{"dataset": "microscope photos of single blood and bone marrow cells", "num_classes": [17, 2], "norm_position": "pre", "head_dim": 64, "shared_expert": false, "width": 384, "muon_scale": "original", "momentum": 0.95, "epochs": 9.9, "final_lr_fraction": 0.01}
Rows from block 6 of a small image classifier, named by matrix and row number. Rows with one number within an expert belong to one neuron, the router's apart. Each number is 128 + 32 x the weight over its row's rms, rounded and kept within 0 to 255. All counts start at 0. After the name is the row's rms in percent of the matrix's.
After each expert's rows are labels from the 100 images, of 14976, where the router gives the expert most weight on average: "responds to" is what is common among them. Only what is clearly more common there than usual is listed. The data: microscope photos of single blood and bone marrow cells. In brackets: how many of the 100, against the usual share in percent.
# router: router (model.blocks.6.mlp.router.weight, 8x384, trained with AdamW), inputs 256-383
# up: expert up (model.blocks.6.mlp.up, 8x192x384), inputs 256-383
# down: expert down (model.blocks.6.mlp.down, 8x384x192, transposed), outputs 256-383

# expert 3
router.3 088 [136 116 125 109 100 112 105  80 135 117 178 122 128 140 129 127  81 105 185 109 174 138 200 125 164  68 163 148 101 136 151 105 152 130 161 108 107 123  86 167  88 201 110 108 181 117  78 101 138 145 140 145 131  99 131  61 115 169 156  55 131  82 113 100 165 119 184 124 126 106 140  95 167 185 152 124 105 102 138  88 138 145 152 150 135 106  71 113 157  64 146 152 110 209  92 155 165  85  83 145  94 120 180 138 108  94 114 111 135 155 107 168  83 121 119 155 133 126 171 131 189 114 158 107 127 151 134 154]
up.1 092 [117 193  98 149 120 137 115 122 116  89 110 113 118 101 125 157 105  87  87 100 161 111 105 158 136 135 137 132 122 141 158 176  95 112 131 116 153  89 126 131 149  76 137 149 189 126  72 153 168 110 125 124  75 223 141 139 126 107 135 155 119 114 140 169 145 127 173 125  97 145 109 121 133 115 126  81 157 132  69 205 125 149 159 126 185 206 108 170 142 165 102 129  98 163 138  77  92  81 154  84 102 170 100 150 192  77 121 140 151 142 110  88 111 161 147 131 154 176 108 150 187  77 148 114 126  73  89 186]
down.1 070 [170 204  84 141 101 153 115 134 142 130 167 101  76 119  75 163 108 110 125 141 133 208 169 119  90 127 130  78 163 163 102 128 191 148 155 182 114 162 172  94 141 149 110 102 158  79 105 167 155  72 104 112 143  95 209 128  92 154 150 120 135 107 124 110 153 135 128  96 132 126 121 133 138  70  79 137 120 146 129 178 117 120 127 130  68 164 102 195 126 150 105  83  78 121 134 154 130 104 128  87 153 120 121  65 110 123  96 140  93 159  72 118 143 127 150 124 120  63 101 250  73 167 131  90 145 142  83 112]
up.2 107 [141 116 116 134 117 124 121  80 142 156 128 132 145  72 194 113 129 178 114 112 140 169 138 125 182  90 180 150 158 119 127 119 100 228 118  95  94 131 111  81 148  96 134 123 100 110 104 163 157 120 117 117 198 113  98 194 150 108 105 175 117 106 140 167 143 104 138 141 113 104 134 154 128 136 144 109  59 155 111 161 121 121 146 102 107 177 176 175  96  98 119 118  91 130  99 153  50 142 124 180  84 176 128 135 112 149 155  88 167  81 148 172 106 184  91 118 131 158 179 126  83 150  82 100 156 185 117 189]
down.2 112 [142 131 123 124 172 132  62 110  84 162 141  92  36  82 137 101 142 122 119 161 123 113  90 160 147 123 129 134 195 139 104 141 137 112 188 158 127 110 189 123 190  96 136 104 123 145 168 197 131 154 193 105  88 150 139 123 113 170  47 131 126 111  88 156 152 109 166 141 136 165  72 168 178 116 119 113 111 104 143 147 155 104 121 182  57  95 113 113 116 188 128 173 131  88 153 124  97 187 106  95 124 127 137 127 117 182 155  92 130 131 125 139 162 157 116 113  81 161  86 129 130 117 114 126 134 115 130 181]
responds to: cell type: artefact (45 vs 9.8); cell type: eosinophil (39 vs 4.2)

# expert 2
router.2 103 [148 153 139  78 100 163 122 120 162  98 158 141 122 131 132 105 172 151 148 102 120  99 140  77 106 113 137 146 104 120 120 103 162 153 181 174 129 137  97 155 103 111  87  63 128 159 175  89 149 132 158 132  98  98 116 105 112  91 156 128  76 154 127 131 178 148 124 106 138 106 166 149 143 142 152 144  98 154 201  97 147  80 149 157 150  75 134  88 144 136 150 128 147  99 152 148 132 149 142 179  96  82 124  85 113 139 132 128 196 136 127 210 101 157  64  75 155 105 124 152 141 143 167 112 140 160 167 137]
up.1 095 [100 132 134 184 136 126 138 192 147 155 140 128  78 128 188  72 105 144 188 163 133 135  32 101 103  96 122  87 120 107 136 116 112 131 199 112 136 148  85 122  91 129 110 168 100 121 159 161  90 118 110 194 177 128 141 106 134 124 141  59 130 123 164 134 158 163 123 112 184 125 115 143 131  84 114 170 124 107 114 142 140 176  83 129  94 155 211 178 118 110 169  96 145 126 132 117  64 112  51 147 148 118 137 120  94 110 127 133 169 122 104 180 141 162  99 125 134 145 105 141  70 152 144 155 173  99  68  87]
down.1 102 [201 137  45  91 114  64 149 144 154 145 169 149 135 102 176 134 116  84  98 167 148 116 129 134 140 117 101 156 118 109 129 109 107 124 137 142 170 132 132 121 189 162 112 136 179 105 141  53 168 128 202 135 134 125 116  90 127 125 120 115  98 105 131  77 139 102 145  90 130 159 130 160 106 107  83 135 185 169 193  73 184 133  80 164 110 148 174 135 111 130  90 120 133 129 138 122 105  61 118  90 112 116 108  87 118 110 177  99 103  85  93  96 162 114 135 154 114 167 110 129  75  95 176 160  49 118 129 131]
up.2 101 [129  86 139 138 159 159 190 145 133 128 114 111 168 146 130 186 140 163 118 120 122  97  86 152 188 106 165 132 133 105 102 172  72 131 149 112 111 132 203 119  78 149 122 125 149 120 133 128 192 125 157  90 100 195  89 104 119 184 164 135  98  75 121 128 139 135 135 145 134 146 179 133 130 112 150  79 108 128 102 123 201 183 139 134 190 174 111 129 121 138 171 124 130 173 107 138 149 100 125 172 113 193 146 127 165  87 128 127 145 106 154 160 145 127 161  91 158 129 142 172 139  74 139 136 168 117 130 125]
down.2 103 [142 132 131 120 157 129 181 158 155  81 112 138 125 140 175 168 124 144 128 134 107 118 157 141 114 167 135 100 115 125 123 147 121 105 130  73 104 143 132 119 136 192 115 187 138 155  79  79  80  73   8 146 143 162 175 146 154 135  86 183 124  80  94 150 143 132  75 115 143 120 133 106 141 123 117 112 131 103 116 116 115 123 105  98 170  82  83 149 186  75 144 163 100 134  87  95  77 137 138 133 106 127 110  98 142 133 157  82 142 228 126 136 154 120 115 172  52 100  93 128  68 136 141  55  55 125 108 136]
responds to: cell type: artefact (48 vs 9.8); cell type: blast (27 vs 6.1)

# expert 1
router.1 090 [111 100 157  90  95 123  69 170 148 169 154  84 159 161 138 123 122 111  86 160 148 131  93 145  99 146 167  75 158 148  70 168 140 137 159 132 159 169 177 115 139 106 126 173 133  58 122 132 165 166 124 120 120  42 152 160  99 164 102 111  91 149 152  67 106  76 102 181 108 155 124 134 116 120  95 116  91 186  73 174 131 159 124  98 118 108 179 125 145 164 149  87  80 147  73 150 178 135 166  98 143 165  80 116 188  92 140  97  95 142  98 121 121  85 163 158 151 127 106 178 150 146 125 164 162 137 133 114]
up.1 106 [ 72 160 135 215  51 168 119 114 154 158 101 134 188 193 128 134  99 130 108 124  80 119 111 130 158 158 151 151 101 145 123 176  95 124 101  89 115 119 126 127 146 133 112 171 117 111 123 111 170 180 126 116 109  54 140 144 124  95  75 134 118 119 113 124  81  85 101 144 123  71 133  93  90  90 118 153 107 160  83 170 190 123 119 126 144 164 111 143 167 166 172 105  94 148 109 152 175 134 136 101 125 159 129 138 156 160 133 108 112 132  88 108 126 143 127  91 103 145 103 148 163 136  87 136 174 102 185 186]
down.1 116 [151  97  97 103 112 175  97 189  90  91 114 146 156 110 129 106 135 159 119 135 151 111 142 112 206 104  76 108  96  79 100 132  90 114 128 136 159 195 158 151 154  88 127  87 113 149 138 132 111 139  85 138  76 165  79  79  82 239 134  74 118 134  42 155 158 139 152 132  94 119  79 109 105 143 139 133  80  67 211 148 103  63 131 115 140 142 133 170 144 156 124 108 191 147 107 125 199  55  92 182 138 115 105  98 100 161 172 123 141 170 156 111 152 144 114 120 108 125 139 171 153 138 151 109 136 136 108 105]
up.2 094 [138 129 114 110 164 161 124 159 137  50 142 132 149 113 108 166 142 142  90 139 130 124 108 129 111 102 134 103 123  98 118 124 106 157  87  95 208 168  84  86 174 184 112 112 153 124  54 105 166 111 110 127  96 151 122 112 148 168 109 180 113 138 126 146 151 133  87 171 105 108 124 144 145 113 128  86  34 112 120 118 123 148  96  95  95 169 134 171 108 136 157 123 129 188 158 120 120 162 112 109 144 170 140 148 205 127 114 128  85 141 105 111 173 101 130 132 118 129 150 180 112 112  89 124 176 111 133 201]
down.2 113 [ 81 147 147  99 137  89  92 163 120  87 114 141 138 210 114 114 130 107 153 169  88 124  98  96  84 148 150 135  82  67  82 107  57 141  59 126 162 167  81 158 114  93 110 112 152  91 151 151 124  77 183 158 167 123 123 149 109 121  97 150 102 124  82 176 155  84  83  82 100 174  95 137  69 140 129 185  94 156 130 148 151 109 157 112  95  86 183 109 105 161  99 132 150 103  70 105  65 128  88 159 156 167  99 125 124 117 156 158 145 152 101 153 123 113 146 137  62 129 146 107  87 132 130 120 103 130 101 137]
responds to: cell type: plasma cell (48 vs 3.6)

# expert 7
router.7 091 [126  89 131 113 111 134 100 165 140  88 122 109 152 114 130 126 122 147  51 156 134 110 151 149  89 167 137 139 123 146  87 185 141 141 118 120 138 167 107 108 176 151 147 112 151 109 136 148 146 203  99 192 169 137 135 154 125 178  84 164 162 157 139 134 149  96  81 135 122 119 100 169 113 129 129 133 116 146 123 207 136 166  72 120  96 160 170 124 111 177 102  98 103 135  67  93  97 165 122 108 120 138  53 125 160 126 121 128  59  89 157 122 153 135 133 159  82 136 119 143 141 144  75 155 170 164 165 150]
up.1 094 [196  96 123 117 124 181 112 109 177  76 112  92 166 118 164  61 124 171 194  84 142 109  81 149 132 115  77  92 119 115  84  68 124 144 103 108 105 162 109 134 114 144  79 165  79 164 101 141 121 169 144 133  64 108  87  96 143 145 110 168 126 174 117 153 166 165  98 119  92 120  85 165 129 128 186 137 113  95 101 153 132 184 155 110 179 151 166 119 161  89 180 189 184 103 167 181  91 137  57  73 113 173 152 138 153 134 142 142  98 110  79 153 137 198 188 141 134 142 136 132 104 150 164 202 138 156 157 142]
down.1 110 [ 87 131 103  54 165 118  86 152 162 147 124 114 138 144 159 120 107 118 123 147 170  85  95  79 140  77 116 103  92 163 130 110 107 125 116  81 137 180 126 143  91 138 171  59 152 159 149 118 106 148 109  94 118  92 159  98 159 135 146 125 182  91 134 132 151 158 133 133 114 165 180 128 151 194 118 110 139 135 176 114 158 148  79 141 104 157 201  92 146 147 164 110  69 168 173 152 199 143 154 128 110 100 132  82 165 156  75 159 152 160 138 157 141 145 160 105 121 139 135 135 164 148  86 140 128 119  62 139]
up.2 095 [191 149  91 144 139 172  85 123 165 116 119 114 170 143 102 197 183 115  86 157 109 164 149 125  97 119  49  95  84  79 172 177  84 109  96 102 175 153 164 126 135 121 203 109 128 157 181 137 147  91 128 142 172 141 117 175 117  79 110 141 121 188 140  99 156 139 142 119 116 124 117 139 125 107 157 137  89  81  68 115 101 104 159 128 100 161  99 147 144 219 109 102 110 111 154  55 121  67 139 148 160 109 111 135  85 141 146 132 146 144 117  98 160 152 131  63 181 131  86 110 131 135 134 119 115  93 117  99]
down.2 104 [162 152 166 148 136  96 132 151 197 109 185 132 132 112 124 121 116 152 130 143 155 154 143 105 134  94 132 111 181 116 195 173 119 119 143 146 122 117 154 122 106 142 128 127 126  71 166 139 189 131 166  34  90  90  95 127 135 148 106 138  78 102 149 162 119 131 167 157 153 132 183 125 144 111 203 156 108 151 130  89 115 122 173 142 157 117 113 113 170 113 124 105 106 164 153 176  97 153 117 145 110 132 138 127 115 160 118  96 118 144 181 132  95 172 137 136 105 145 156 137 109  98 118 124 108 171 155 162]
responds to: cell type: plasma cell (38 vs 3.6)

# expert 6
router.6 102 [ 94  62 129 109  76 146 139  83 145 137  74 111 124 158 151 138  97 135  95 149 107 167  81 136 117 194 140  92 185 103 137 150 127 205 159 141 158  99 211 169 133  93 144 205 102 119 152  99  95 123 129 139 165 165 161 157 157  98  91 108 103 139 122  91 112  67 100 163 140  92 132 144 136 164 143 117 144 177 146 163 142 124  92 123 104  94 159  85 100 147 114 177  89 146 149 179 162 148 126 170  82 123 109 102 162 109 169  78  65 130 107  93  93 111 106 124 189 118 109  98 124 136 178 125 142 158 153  91]
up.1 098 [140  88 136 171 126 187 136 137  58 151 195  92 110 189  91 158 154 168 145 178 119 145 137 132 132 114 109 136 133 117 123 117 118  80 137 143 176 112 107 146 140 115 159 119 118  94 110 116 178 127 131 143 119 151 138 148 132 111  78 126 155  96 120 151 101 139 169 125 134 136 116 141 160 151  78 170 143 131  96  75  49 138 117 121 150 114 143 112 150 152 132  79 170 181 124 149 118 183  71 152 135 128 116 181  95 187  92 143 202 105  64 201  91 170 130 118 100 124 151 171 144 122 195 162  84 142  98 122]
down.1 060 [134  93 130 120 135 118  91 159  93 127 143 156 141 134 135 113 117 140 121 156  93 121 154  83 187 100 119 140 108 140  75 106 120 153 101 119 118  88  67 123 123 173 112 115 139 126  58  91 132  99 160 106 120 156 148 151 125 102 132 110 124 140 157  97 114 158 158 164 109  86 106 104 111 156  83 180 126 149 104 131 151 177 130 104 124 159 165 134 112 122 136  88 112 122 180 141 151 148  73 110  79 174 105 162 152 133  62 158 136  72 123 117 149  75 158 106 146 132 145 136  99 140 111 138 121 191  72 128]
up.2 102 [101  59 138 148  77 167 119 126  91  94 119 148 139 101 210 106 144  79 181 140 107  90 142 117 105  42  91 152 128 109 130  88 109 149 150 106 137 109 135  93 105 191 134 174 143 148 119 154 142  91 134 131 176  74 131 122 106 125 140 131 147  92 213 156 170 132 140 144 139 152  98 117 127 134 136 108 164 122  70 103 112  49  80 142 170 127  94  84 116 152 130 144 110 131  95 104 123 136 122  99 111 156 159  89 111 147 160 169 160 113 128 161 137 125 114  94  63 127  32 159 109  99  97 111  94 124 121  71]
down.2 121 [188  87 129 144 127 104  55 133 120 134 106  93  99 196 141  86 133 190 132 155 127 159  99  46  96 110 150 103 130 107 120 206 147 150 128 100 115 114  91 133 111  73 165  92  80 110 133 137 142 112  82 121  92 133 100 141 111 156 153 132 130 114 153  88 158 152 195 132 119 129 137  86 135  99  35 139 129 134 149 129 138 136 181 123 119 167 137 108 150 135 178  71 121 177 110 127 141  97 171 136 103 141  91 135  94 121 115 108  80 189 123 103 108  95  82 214 179 152 140 134 138 143  64 157 133 152  88 179]
responds to: cell type: proerythroblast (59 vs 1.5)

# expert 5
router.5 093 [163 117 115 118 140  96 100 132 141 131 122 124 128 144  59 112 153 171  99 124 142 135 185 139 166  71 105 144 157 178  91 154 145  71  96  99 119 135 120 108 163 127 117  82 162 131 125 112 112 126 107 144 127 136 117 157 101 153 103 121 102 134 124  79 175 123 105  82 155 111 161 125 163 141  97 178 134 132 149 132 165  91 130 125 136 116 129 104 131 114 112  84  71 180 118 108 117 114 131 120 114 170  90  94 135  90  95 155 160 121 180 126 103 160 152 166 140  87 126  91 169  95 147  80 147 125 120 139]
up.1 120 [145 168  89 150 111 139 127  91  97 161 116 138 130 150 138 105 128 129 117 150 147 113 144 134 167 148 124 127 136 182  97 127  46 167 152 124 121 163 142 132 155  76 119 148 146 159 147 129 115 190 157 165 123  92 158 116 116 121 116 191 110 134 170  99 135 103 132  87 191 133 139 170 146 169 125 125 179  93 109 114 136 161 198 119 126 215 105 205 162 144 141 102 124 169 131 111  12 126 142 139 135 171  97 123  64 129 123 135 122 130  94 120 118 173 149 105 139 140  85 150  89 131 123 143 167 145 144  89]
down.1 117 [ 72 182 136 173 127 170 108 166 163 128 164 145  93 197  99  86 153  52 140 166 121 158 176 135 135 166 104 123 128 143 145 140 131 109 101 123  93 116  87 115 117 118  92 184 101 178 120 125 147 167 228 142 108 153 131 137 194 102 107  60 102 120 125  85 178 113 134 140 175 125 135 117 142 138 135  87 184  85 111 128  81 144 187 128 114 106 173 186 141 158 117 100 105 107  93 162 151 142 124 137  83 101 107 165  74  80  84 165 169 128  65 130 121 112 140 110 136  97 128 118 125 142 102 113 207 168 121 124]
up.2 098 [180 128 106 159  96 117 185 167 159 111  76 127  75 105 126 146 103 152 177  93 157 119 160 158 143  83 160  69 148 104  81 176 140 128 129  92  77 120 124 141 152  99 115 128 128 153  72 104 157  83 134  98 196 104 136 174 125 104  91 152 146 144  72  81 131 128 163  98 114 161 130  66  89 196 104 119 122  74 119 149 110 146 175 138 155 162 179 102 107 133  67 133 156 160 116 112 127 134 141 106 112 122 165 163 173 105 158 155  69 169 137 174  74  93  82 188 133 133 172 146 130 177 114 138  56 161 169 113]
down.2 111 [144 109 182 126  91 159 118 160 181 146 161 132 119 150  90 147  85 117 104  98 132 174 163 141 166  52 147  72  66  80  48 174  81 165 136 173 125 112  99  76 134 108  98 128 101 126 140 186 148 141 182 102 203 141 148 163 112 173 148 170 130 148 136 165 186 119 151 114  99  88 137 126 154 158 170 169 142 120 129 139  31 189 107 126 122 154  86  65 125 169 122 129 103 157 104 190  98 130 114 128 175 118 153  99 146  68 151 129 154 128 169 169 150 118 141 121 129 154 115 124  98 109 129 152 107 111 179 179]
responds to: cell type: artefact (90 vs 9.8)

# expert 4
router.4 113 [185 141 159  93 145 151  71 186 141 126 151 119 142  86 128  84 167 165 104 172 102 143  88 107 113 145 155 113 120 169  88 161 173  56 127 114 166 150  84 126 175  96 125  96 145 117  99 166 142 130 143 132  64 123  99 124 100 171 102 154 135 149 164 153 138  94 114  94 118 147 138 108  97  98 106 156 104  85 153 171 147 142 172 111 102  83 118  91 170 140 186 134 138 100 141 119  67 147 131  64  92 156 114 123 162 141  93 175 160 133 145 100 211  92 126 133 134 105 159 154 108  87  46  98 107 142 167 108]
up.1 117 [ 89 133 115 167  92  89 171  97 124 138 114 106 128  75 135   6 153  98 233 120 140 122 148 150 163 118 136 124 111 121 124 181  79  95 149 145  97 145  76 161 112 136 148 127 173 173 121 213 161 175 120 159 152 115 148 121  96 147 104 154 148 117 108 164 128  84 142 137 111 171 148 134 141 146 168  98  88 109 138 151 108 110 147  78 101  95 123 192 136 132 104 102 147 133   0 151  76  93 133  78 112  98 134 169 162 101 147 120 137 127  85 141  61 105 137 143 162 131 146 158 134 133 249 118 165 114 162 107]
down.1 119 [163  42 185 108 180 147 127 130 110 108  84 193  84 119 140 174 101 128 169 131  97 132 111 141 123  98 118 124 201 114  79 164 183 119 176 115 116 149 177 117 110 124  98 168 161 188 119 150 138 150 115 116 133 118 104 143  91 113 154 118 138  79 104 127 136 136  94 131 109 165 135  95  86  30 106  55 153 153 104 190 146  72  96 121 125 108 196 137 105 122  84 101 105 102 172 148 116 132 110 126 157 127 124  98 143 115 128  94 155 173 189 159 101 108 124 114 142  71 127  84 153  87 125 145  56 140 125 107]
up.2 098 [147 165 124 114 133 114 155 131 117 106 150 132 170 102  98 143  95 129 122 143 129 111 123 119  98 172 133  91 106 110 117 134 128 121 139  90 167 167 131  93  88 137 109 134 145 105 124 104 160  44 125 174 101 177 128  82 137 125 188 170  89 150 118 139  90 177 151 218 108 154 106  73 118 119 119 105 127  95 143 141 165 110 116 172 113 153  98 184 110 114 191 144 162 103 129 132 171 150 184  96 116 131 167 135 170 136 107 118 123 151 145 129 127 164 118 134 157 156  83 101  81  98 158 100  95 141  91 216]
down.2 114 [173 119  81  78 154 120 171 154 126  88 155 178 107 101 159 123 111 181 113  97 114  61 163 178 184  84 154 125  98 124 132 128 128 121  96  79 122 135 123  91 169  76 139 200  86 120 126 149 139  91  93  95 163 152 126  97  61 132 107  86 102  92 171 143 140 126 144 135  64 163 162 144 100 135 130 151  89  98 136 129 165 133 148 127 130 137 116  78  82 128 162  84  92  82  97 155 121 132  95 139 156 125  56  91 101 159 151 115 192 149 158 143 142 143 128 119 106 140 108 101 119  67 108  51  94  83 183  77]
responds to: cell type: erythroblast (53 vs 14.3); cell type: artefact (46 vs 9.8)

# expert 0
router.0 117 [147 171 178 113  99 166 170 100 142  87 104 165 122 177 139 181 172 164 167  90 102  77 111 133  87 114  65  93  99 104 127 131 138 159 136 162 165  62 106 162 100 112 170 117  90 170 144  91  60 198 144 146 114 126 129  98 169 164 177 116 154 171  88 157  97 172 190  77 139 103  90  77  89 153 141 173 160 127 138 163 140 110 127 173 109 104 177  98 160  82 109 151 195  92 155 137 175 137  81 150 131  97 164 118  87 162 165  89 135 122 164 109 139 134  87  91 176  72 153  97  93 115 108 108 115 129  91 125]
up.1 098 [147  86 122 130 143 166  96 139 168  97 102 118  52 140 170 127 129 155  91  91 160 102 149 175 135 104 112 101 117 145 117  69 117 126 105  95  81 145 147 100 109 177 113 137  85 151 167 106  60 137 178 141 119 141 164 119 139  78 140 136 164 103 131 132  63 131 136 147 120 110 116  66 119  89  97 138 108 182  89 106 130 149 110 154 116  49  68 185 112 103 138 137 123 100 135 142 112 130 135  41 173 203 139 166  89  94 133 108 108 168 112  77  97 146  51 164 153 125 127 114 158 134 168 137  91 132 129  94]
down.1 067 [102 149 123 152 129 112 164 148  93 171 130  52 134  92 159 168 201 152 191 122 159 179 130 155  74 138 145  91 168  75 133 105 130 165 154 119  76 169 140 106 157  99 135 163 137 197 215 109 108 105 174 110 130 115 185 132 138 136  95 153  99 109  60 160 185 161  97 119 147 121 126  85 156 105 111  91 168 130 106 127 130 133 112 170 199 162 141 124 137  54 127 125  76 116 160 134  71 143  87 127 107 103 146 188 100 180  97 118 167 102 108 156 150 120 104 124  78 111 135 116 184  72 103  97 122 137 151 154]
up.2 119 [121 118 118 227 139 166 100  98 122 107 124 148  83  68  63 161 145 129 114  81 129 142 111 168 113 176 104 100 120 133 110 107  85  70 116 131 140 131 121 167 104 107 140 149 206 135  56 150 163  82 127 112 141 160 143 128 123  62 101 141 144 107  81 135 114 103 171 162 132 101 169 160 129 126 106 138 102 124 183 169 117 139 127 130 113 106 146  60 130 137 106 132  70 134 114 143 179 144 127 117  42 141 106 134 138  95 140 107 129 142 132 114 123 182 153 171 132 120 134  99 140 146 181 109 100 162 128  90]
down.2 103 [ 96 147 109  89 119 138 141 111 137 124 122  87 144  81 129 102 109  86 120 135 132 149 150 137 157 101 128 113 141 117 158 179  82 120  99 176  68 136 139 150 164 178 133 184 132 172  89 120 175 143  94 125 114 130 136 144  88 183 119 106 133  93 131 131 177 119 104 151  92 123 151  97 131 100 135  85 191 120 119 131 112 106 131 156 205 137  81 171 109 137 170 111 121 181 152 127  73 123  71 116 154 132 119 128 165 143  64 139 109  44 170  84 135 184  79 110 137 108 140 108 117 173 141 191 130 109  74 185]
responds to: cell type: segmented neutrophil (92 vs 20); smear: peripheral blood (67 vs 16.2)