From a checkpoint of a small image classifier: batches of 64.
Rows from block 8 of a small image classifier, named by matrix and row number. Rows with one number within an expert belong to one neuron, the router's apart. Each number is 128 + 24 x the weight over its row's rms, rounded and kept within 0 to 255. All counts start at 0. Numbers have three digits each. After the name is the row's rms in percent of the matrix's.
Before each expert's rows are labels from the 100 images, of 14976, where the router gives the expert most weight on average: "patch colour" is the nearest of a few named colours to the mean colour under the peak; "strongest on" is what is common among them. Only what is clearly more common there than usual is listed. The data: microscope photos of single blood and bone marrow cells. In brackets: how many of the 100.
# router: router (model.blocks.8.mlp.router.weight, 8x384, trained with AdamW), inputs 308-383
# up: expert up (model.blocks.8.mlp.up, 8x192x384), inputs 308-383
# down: expert down (model.blocks.8.mlp.down, 8x384x192, transposed), outputs 308-383

# expert 6
patch colour: pink (79)
strongest on: smear: peripheral blood (100); cell type: segmented neutrophil (66)
router.6 127:089132148081208119172130123134059150130136136109118094129124100120142111145115157128139139118150114127107104140085139169129121133091132142162147062138119091113201139139160141134128156152107147114126135102084129131116077146116146
up.0 103:149153135171127139114115140134115125134123104112114122120144094092117132125164133166112125120137131144118140128082123093164121135114157170171124136082096110183113135104163144081106112127106082154106116126128162142130178130142107
down.0 108:144099101117130166125122121161135099177132099153114141166132126124128176137119113090176102092163147126126121114157131134141111127120131123154132117099148138127160109145125127121157163134146153093149160137131113099137159131132110
up.1 100:157089122106136127143109129130156158126110100165143116143110152151108125101152144130154123147126150166137137126125148105122121110083177091122087116126115144152136137106108166142163103165128147145149092191113127174138145112162164
down.1 108:101135172153118147128136083132091116182150131123155140077142129117128166130155168134192127131110124121118106158155134133099167094113129150120111092109147118116127093158126109154127088129169106108163143104127149109205117182108149

# expert 4
patch colour: grey (59)
strongest on: cell type: proerythroblast (53)
router.4 095:153111137102092171130137135152136140104145127160136141165106137163159081135156095085133117088110112157111136112129128134118142147136144100096125136143131141135134162095104124089110113147133110133152135148165148159172127145138140
up.0 106:155096121111115141117121118129103115135125129138115146094081145140132163135181118122124097145130113143079130155085130113136144112101124129138170123099101139149105097137129131140142132157144146086142143124101138135123045166143146
down.0 093:108168089118130075121158137150141184108126155147164121130151120128128117136102141133119138108162099129115183082142155115131115108187148131129137122160140117125140119147115142078132077115140190132113122157112097159125129092115125
up.1 106:146163146137157109162117113138091134137169100081124094132114122126163147134122162090101128090108096128161098119122148116113132135120132097164151128147141146110162131138137112096129158117120137133102056144122148161124080100110122
down.1 079:084101137112144108152161105113158110134146129137124107114118119124128118104134153095119116124112145171132120122099150107112130127139165131115122125120173118171109140136102141137132123149115114117118146144088096127119136138120107

# expert 7
patch colour: pink (90)
strongest on: smear: peripheral blood (98); cell type: monocyte (51)
router.7 078:148128123116119158104123135119177125147106119142129165170096100141096113149149109120094105143158092144087168126124094116142142093136140121078107142141135154136123158103135134153124163155155163119101117140150092137134134116091115
up.0 096:106132118125164147098157125096119131115110131144099162130130089157072070122130096110128127080131126143153110089108120132140135087104135126156117150137160162122184109104129116089148054163132163154142104120093077104130218137110119
down.0 085:095140166178115149105161141093133146140161112132091113154120139151130136123113169098144120151142154136104136155111143108134124120096121149129151110103071127113134133130125126151126127109150127135121125128141144051141139102142094
up.1 087:113109118142117119091158133107087124133171136147115156127119152128141119154067129166129137135092123105127142125138174156145117107128109133152139137143154131138140119140135116192123151106164146140122128124138145140123104115086099
down.1 070:159107131118140127094152059125092188143089120135147140125087118101094118073111151141123114152137140164150133169122132145151109118119129129105200174130106151091102167143101131151147104063166154079134147092102129115109139145165112

# expert 5
patch colour: grey (46)
strongest on: cell type: erythroblast (100)
router.5 102:119117132148111098093130153120159126118095113152150159141132115135080113106117124157157194098096122135145121147182150105107064130119111161158149147148086130161102148135109151131137119098134138151156152142134116127158144096143115
up.0 153:126151119110129098147137128160096164121143141150151134128151120138135146103075136113127127107139103127135212139128144096161108115128136141145134132184110144079131131136151126149127138123109085100111160122152125098128100113156117
down.0 122:148091152147100114161119169118171123123126114165114124133150095183161118130148148094138119112120087121126137151129133066111116147144119144145105142121091132175116109123174147140107156136149162165168134170142097140152092161152162
up.1 103:139125135116133121110144125113150120130135137187115128150137115145103160133123130141165106139126108115098117085084164112099135148152151132175064113112122149143116127098139127134125104165136127130115148073146107171125105133135131
down.1 108:111145099128135129111149138155109126127115128134114141146139130137135132135147117149088110119162144111131091145138152107121156147102101118134138125142083157107075167138094121127137099105106116137131172108133120136157163151130144

# expert 1
patch colour: pink (84)
strongest on: smear: peripheral blood (81); cell type: platelet (54); cell type: segmented neutrophil (40)
router.1 106:143101112151113155123165143144176139111075110103170157169131155177134131134096128091147141178106123108123121158147121189153093148157168105112110158140119157142107165146147135112111151122088120163151168129182124127160149090150121
up.0 085:131128132138160169160142123164143100154120138175174140131127084132131103101113124138142146113083100140143104118114126143112137118135125084147137169118133127139116123105140144126150153110121120142120163120145136126127155105139155
down.0 090:160163160117095091125160175108162122163126137142161146150123101087140112131185141148107117167144156105143129091140142115087166139118130128113129111110069165132128104176118141115180105132153125114136098123137126128121135110141102
up.1 100:133143121132129154163151130087137134159133151139119136152162131109133115128149169065082134115136139124128096134149116154155106126140062145131099137127157155112130140149172154131123110102108119119127137160126148093122157128113108
down.1 108:087120125097137137177127115093116125156160172159139094100121101128122140158138124105143129151146104121134139111111169135142133076136146143151106134121128093141146096152147155128138109142134120146103149121131148091105111133093129

# expert 2
patch colour: pink (64)
strongest on: smear: peripheral blood (91); cell type: segmented neutrophil (52); cell type: lymphocyte (36)
router.2 097:122152128144124110128163108155126138133098109105132154096090110162104117116148162122156126148131123097121115143123115157182072134160136172121150140136128117126151174108096136099131128119136104133156126074131142114159094156098131
up.0 080:106132124205136101098125121158144127149106133174141145158112108128140097152152142092069091113134078108121139123136105093137141132101105098149127063139112123126090169116141135109085153139145165110137160162154121097132163136110121
down.0 069:125116101085109105138166112132125152121122153146127131140114105145155151138156141104107111127135154120128112089137122104122132105150099160143137103114142119074103093148095129141103097154135136136131084078087090173125098135097107
up.1 098:160108156126118133126123176088104139150124110158098100123127100133108113135114103116113199148122130150162101165124133139132127141116150130104134152182118121094115111117092128131146113146124145133110119140110138091133135148122113
down.1 102:126150109158106119138137158087125144152153112109124143134104143133106130127159144134169110089122127138121112184129121096152116116131116161131096146154087109110129138143128195131114127142102143098166127132141145135127186127134092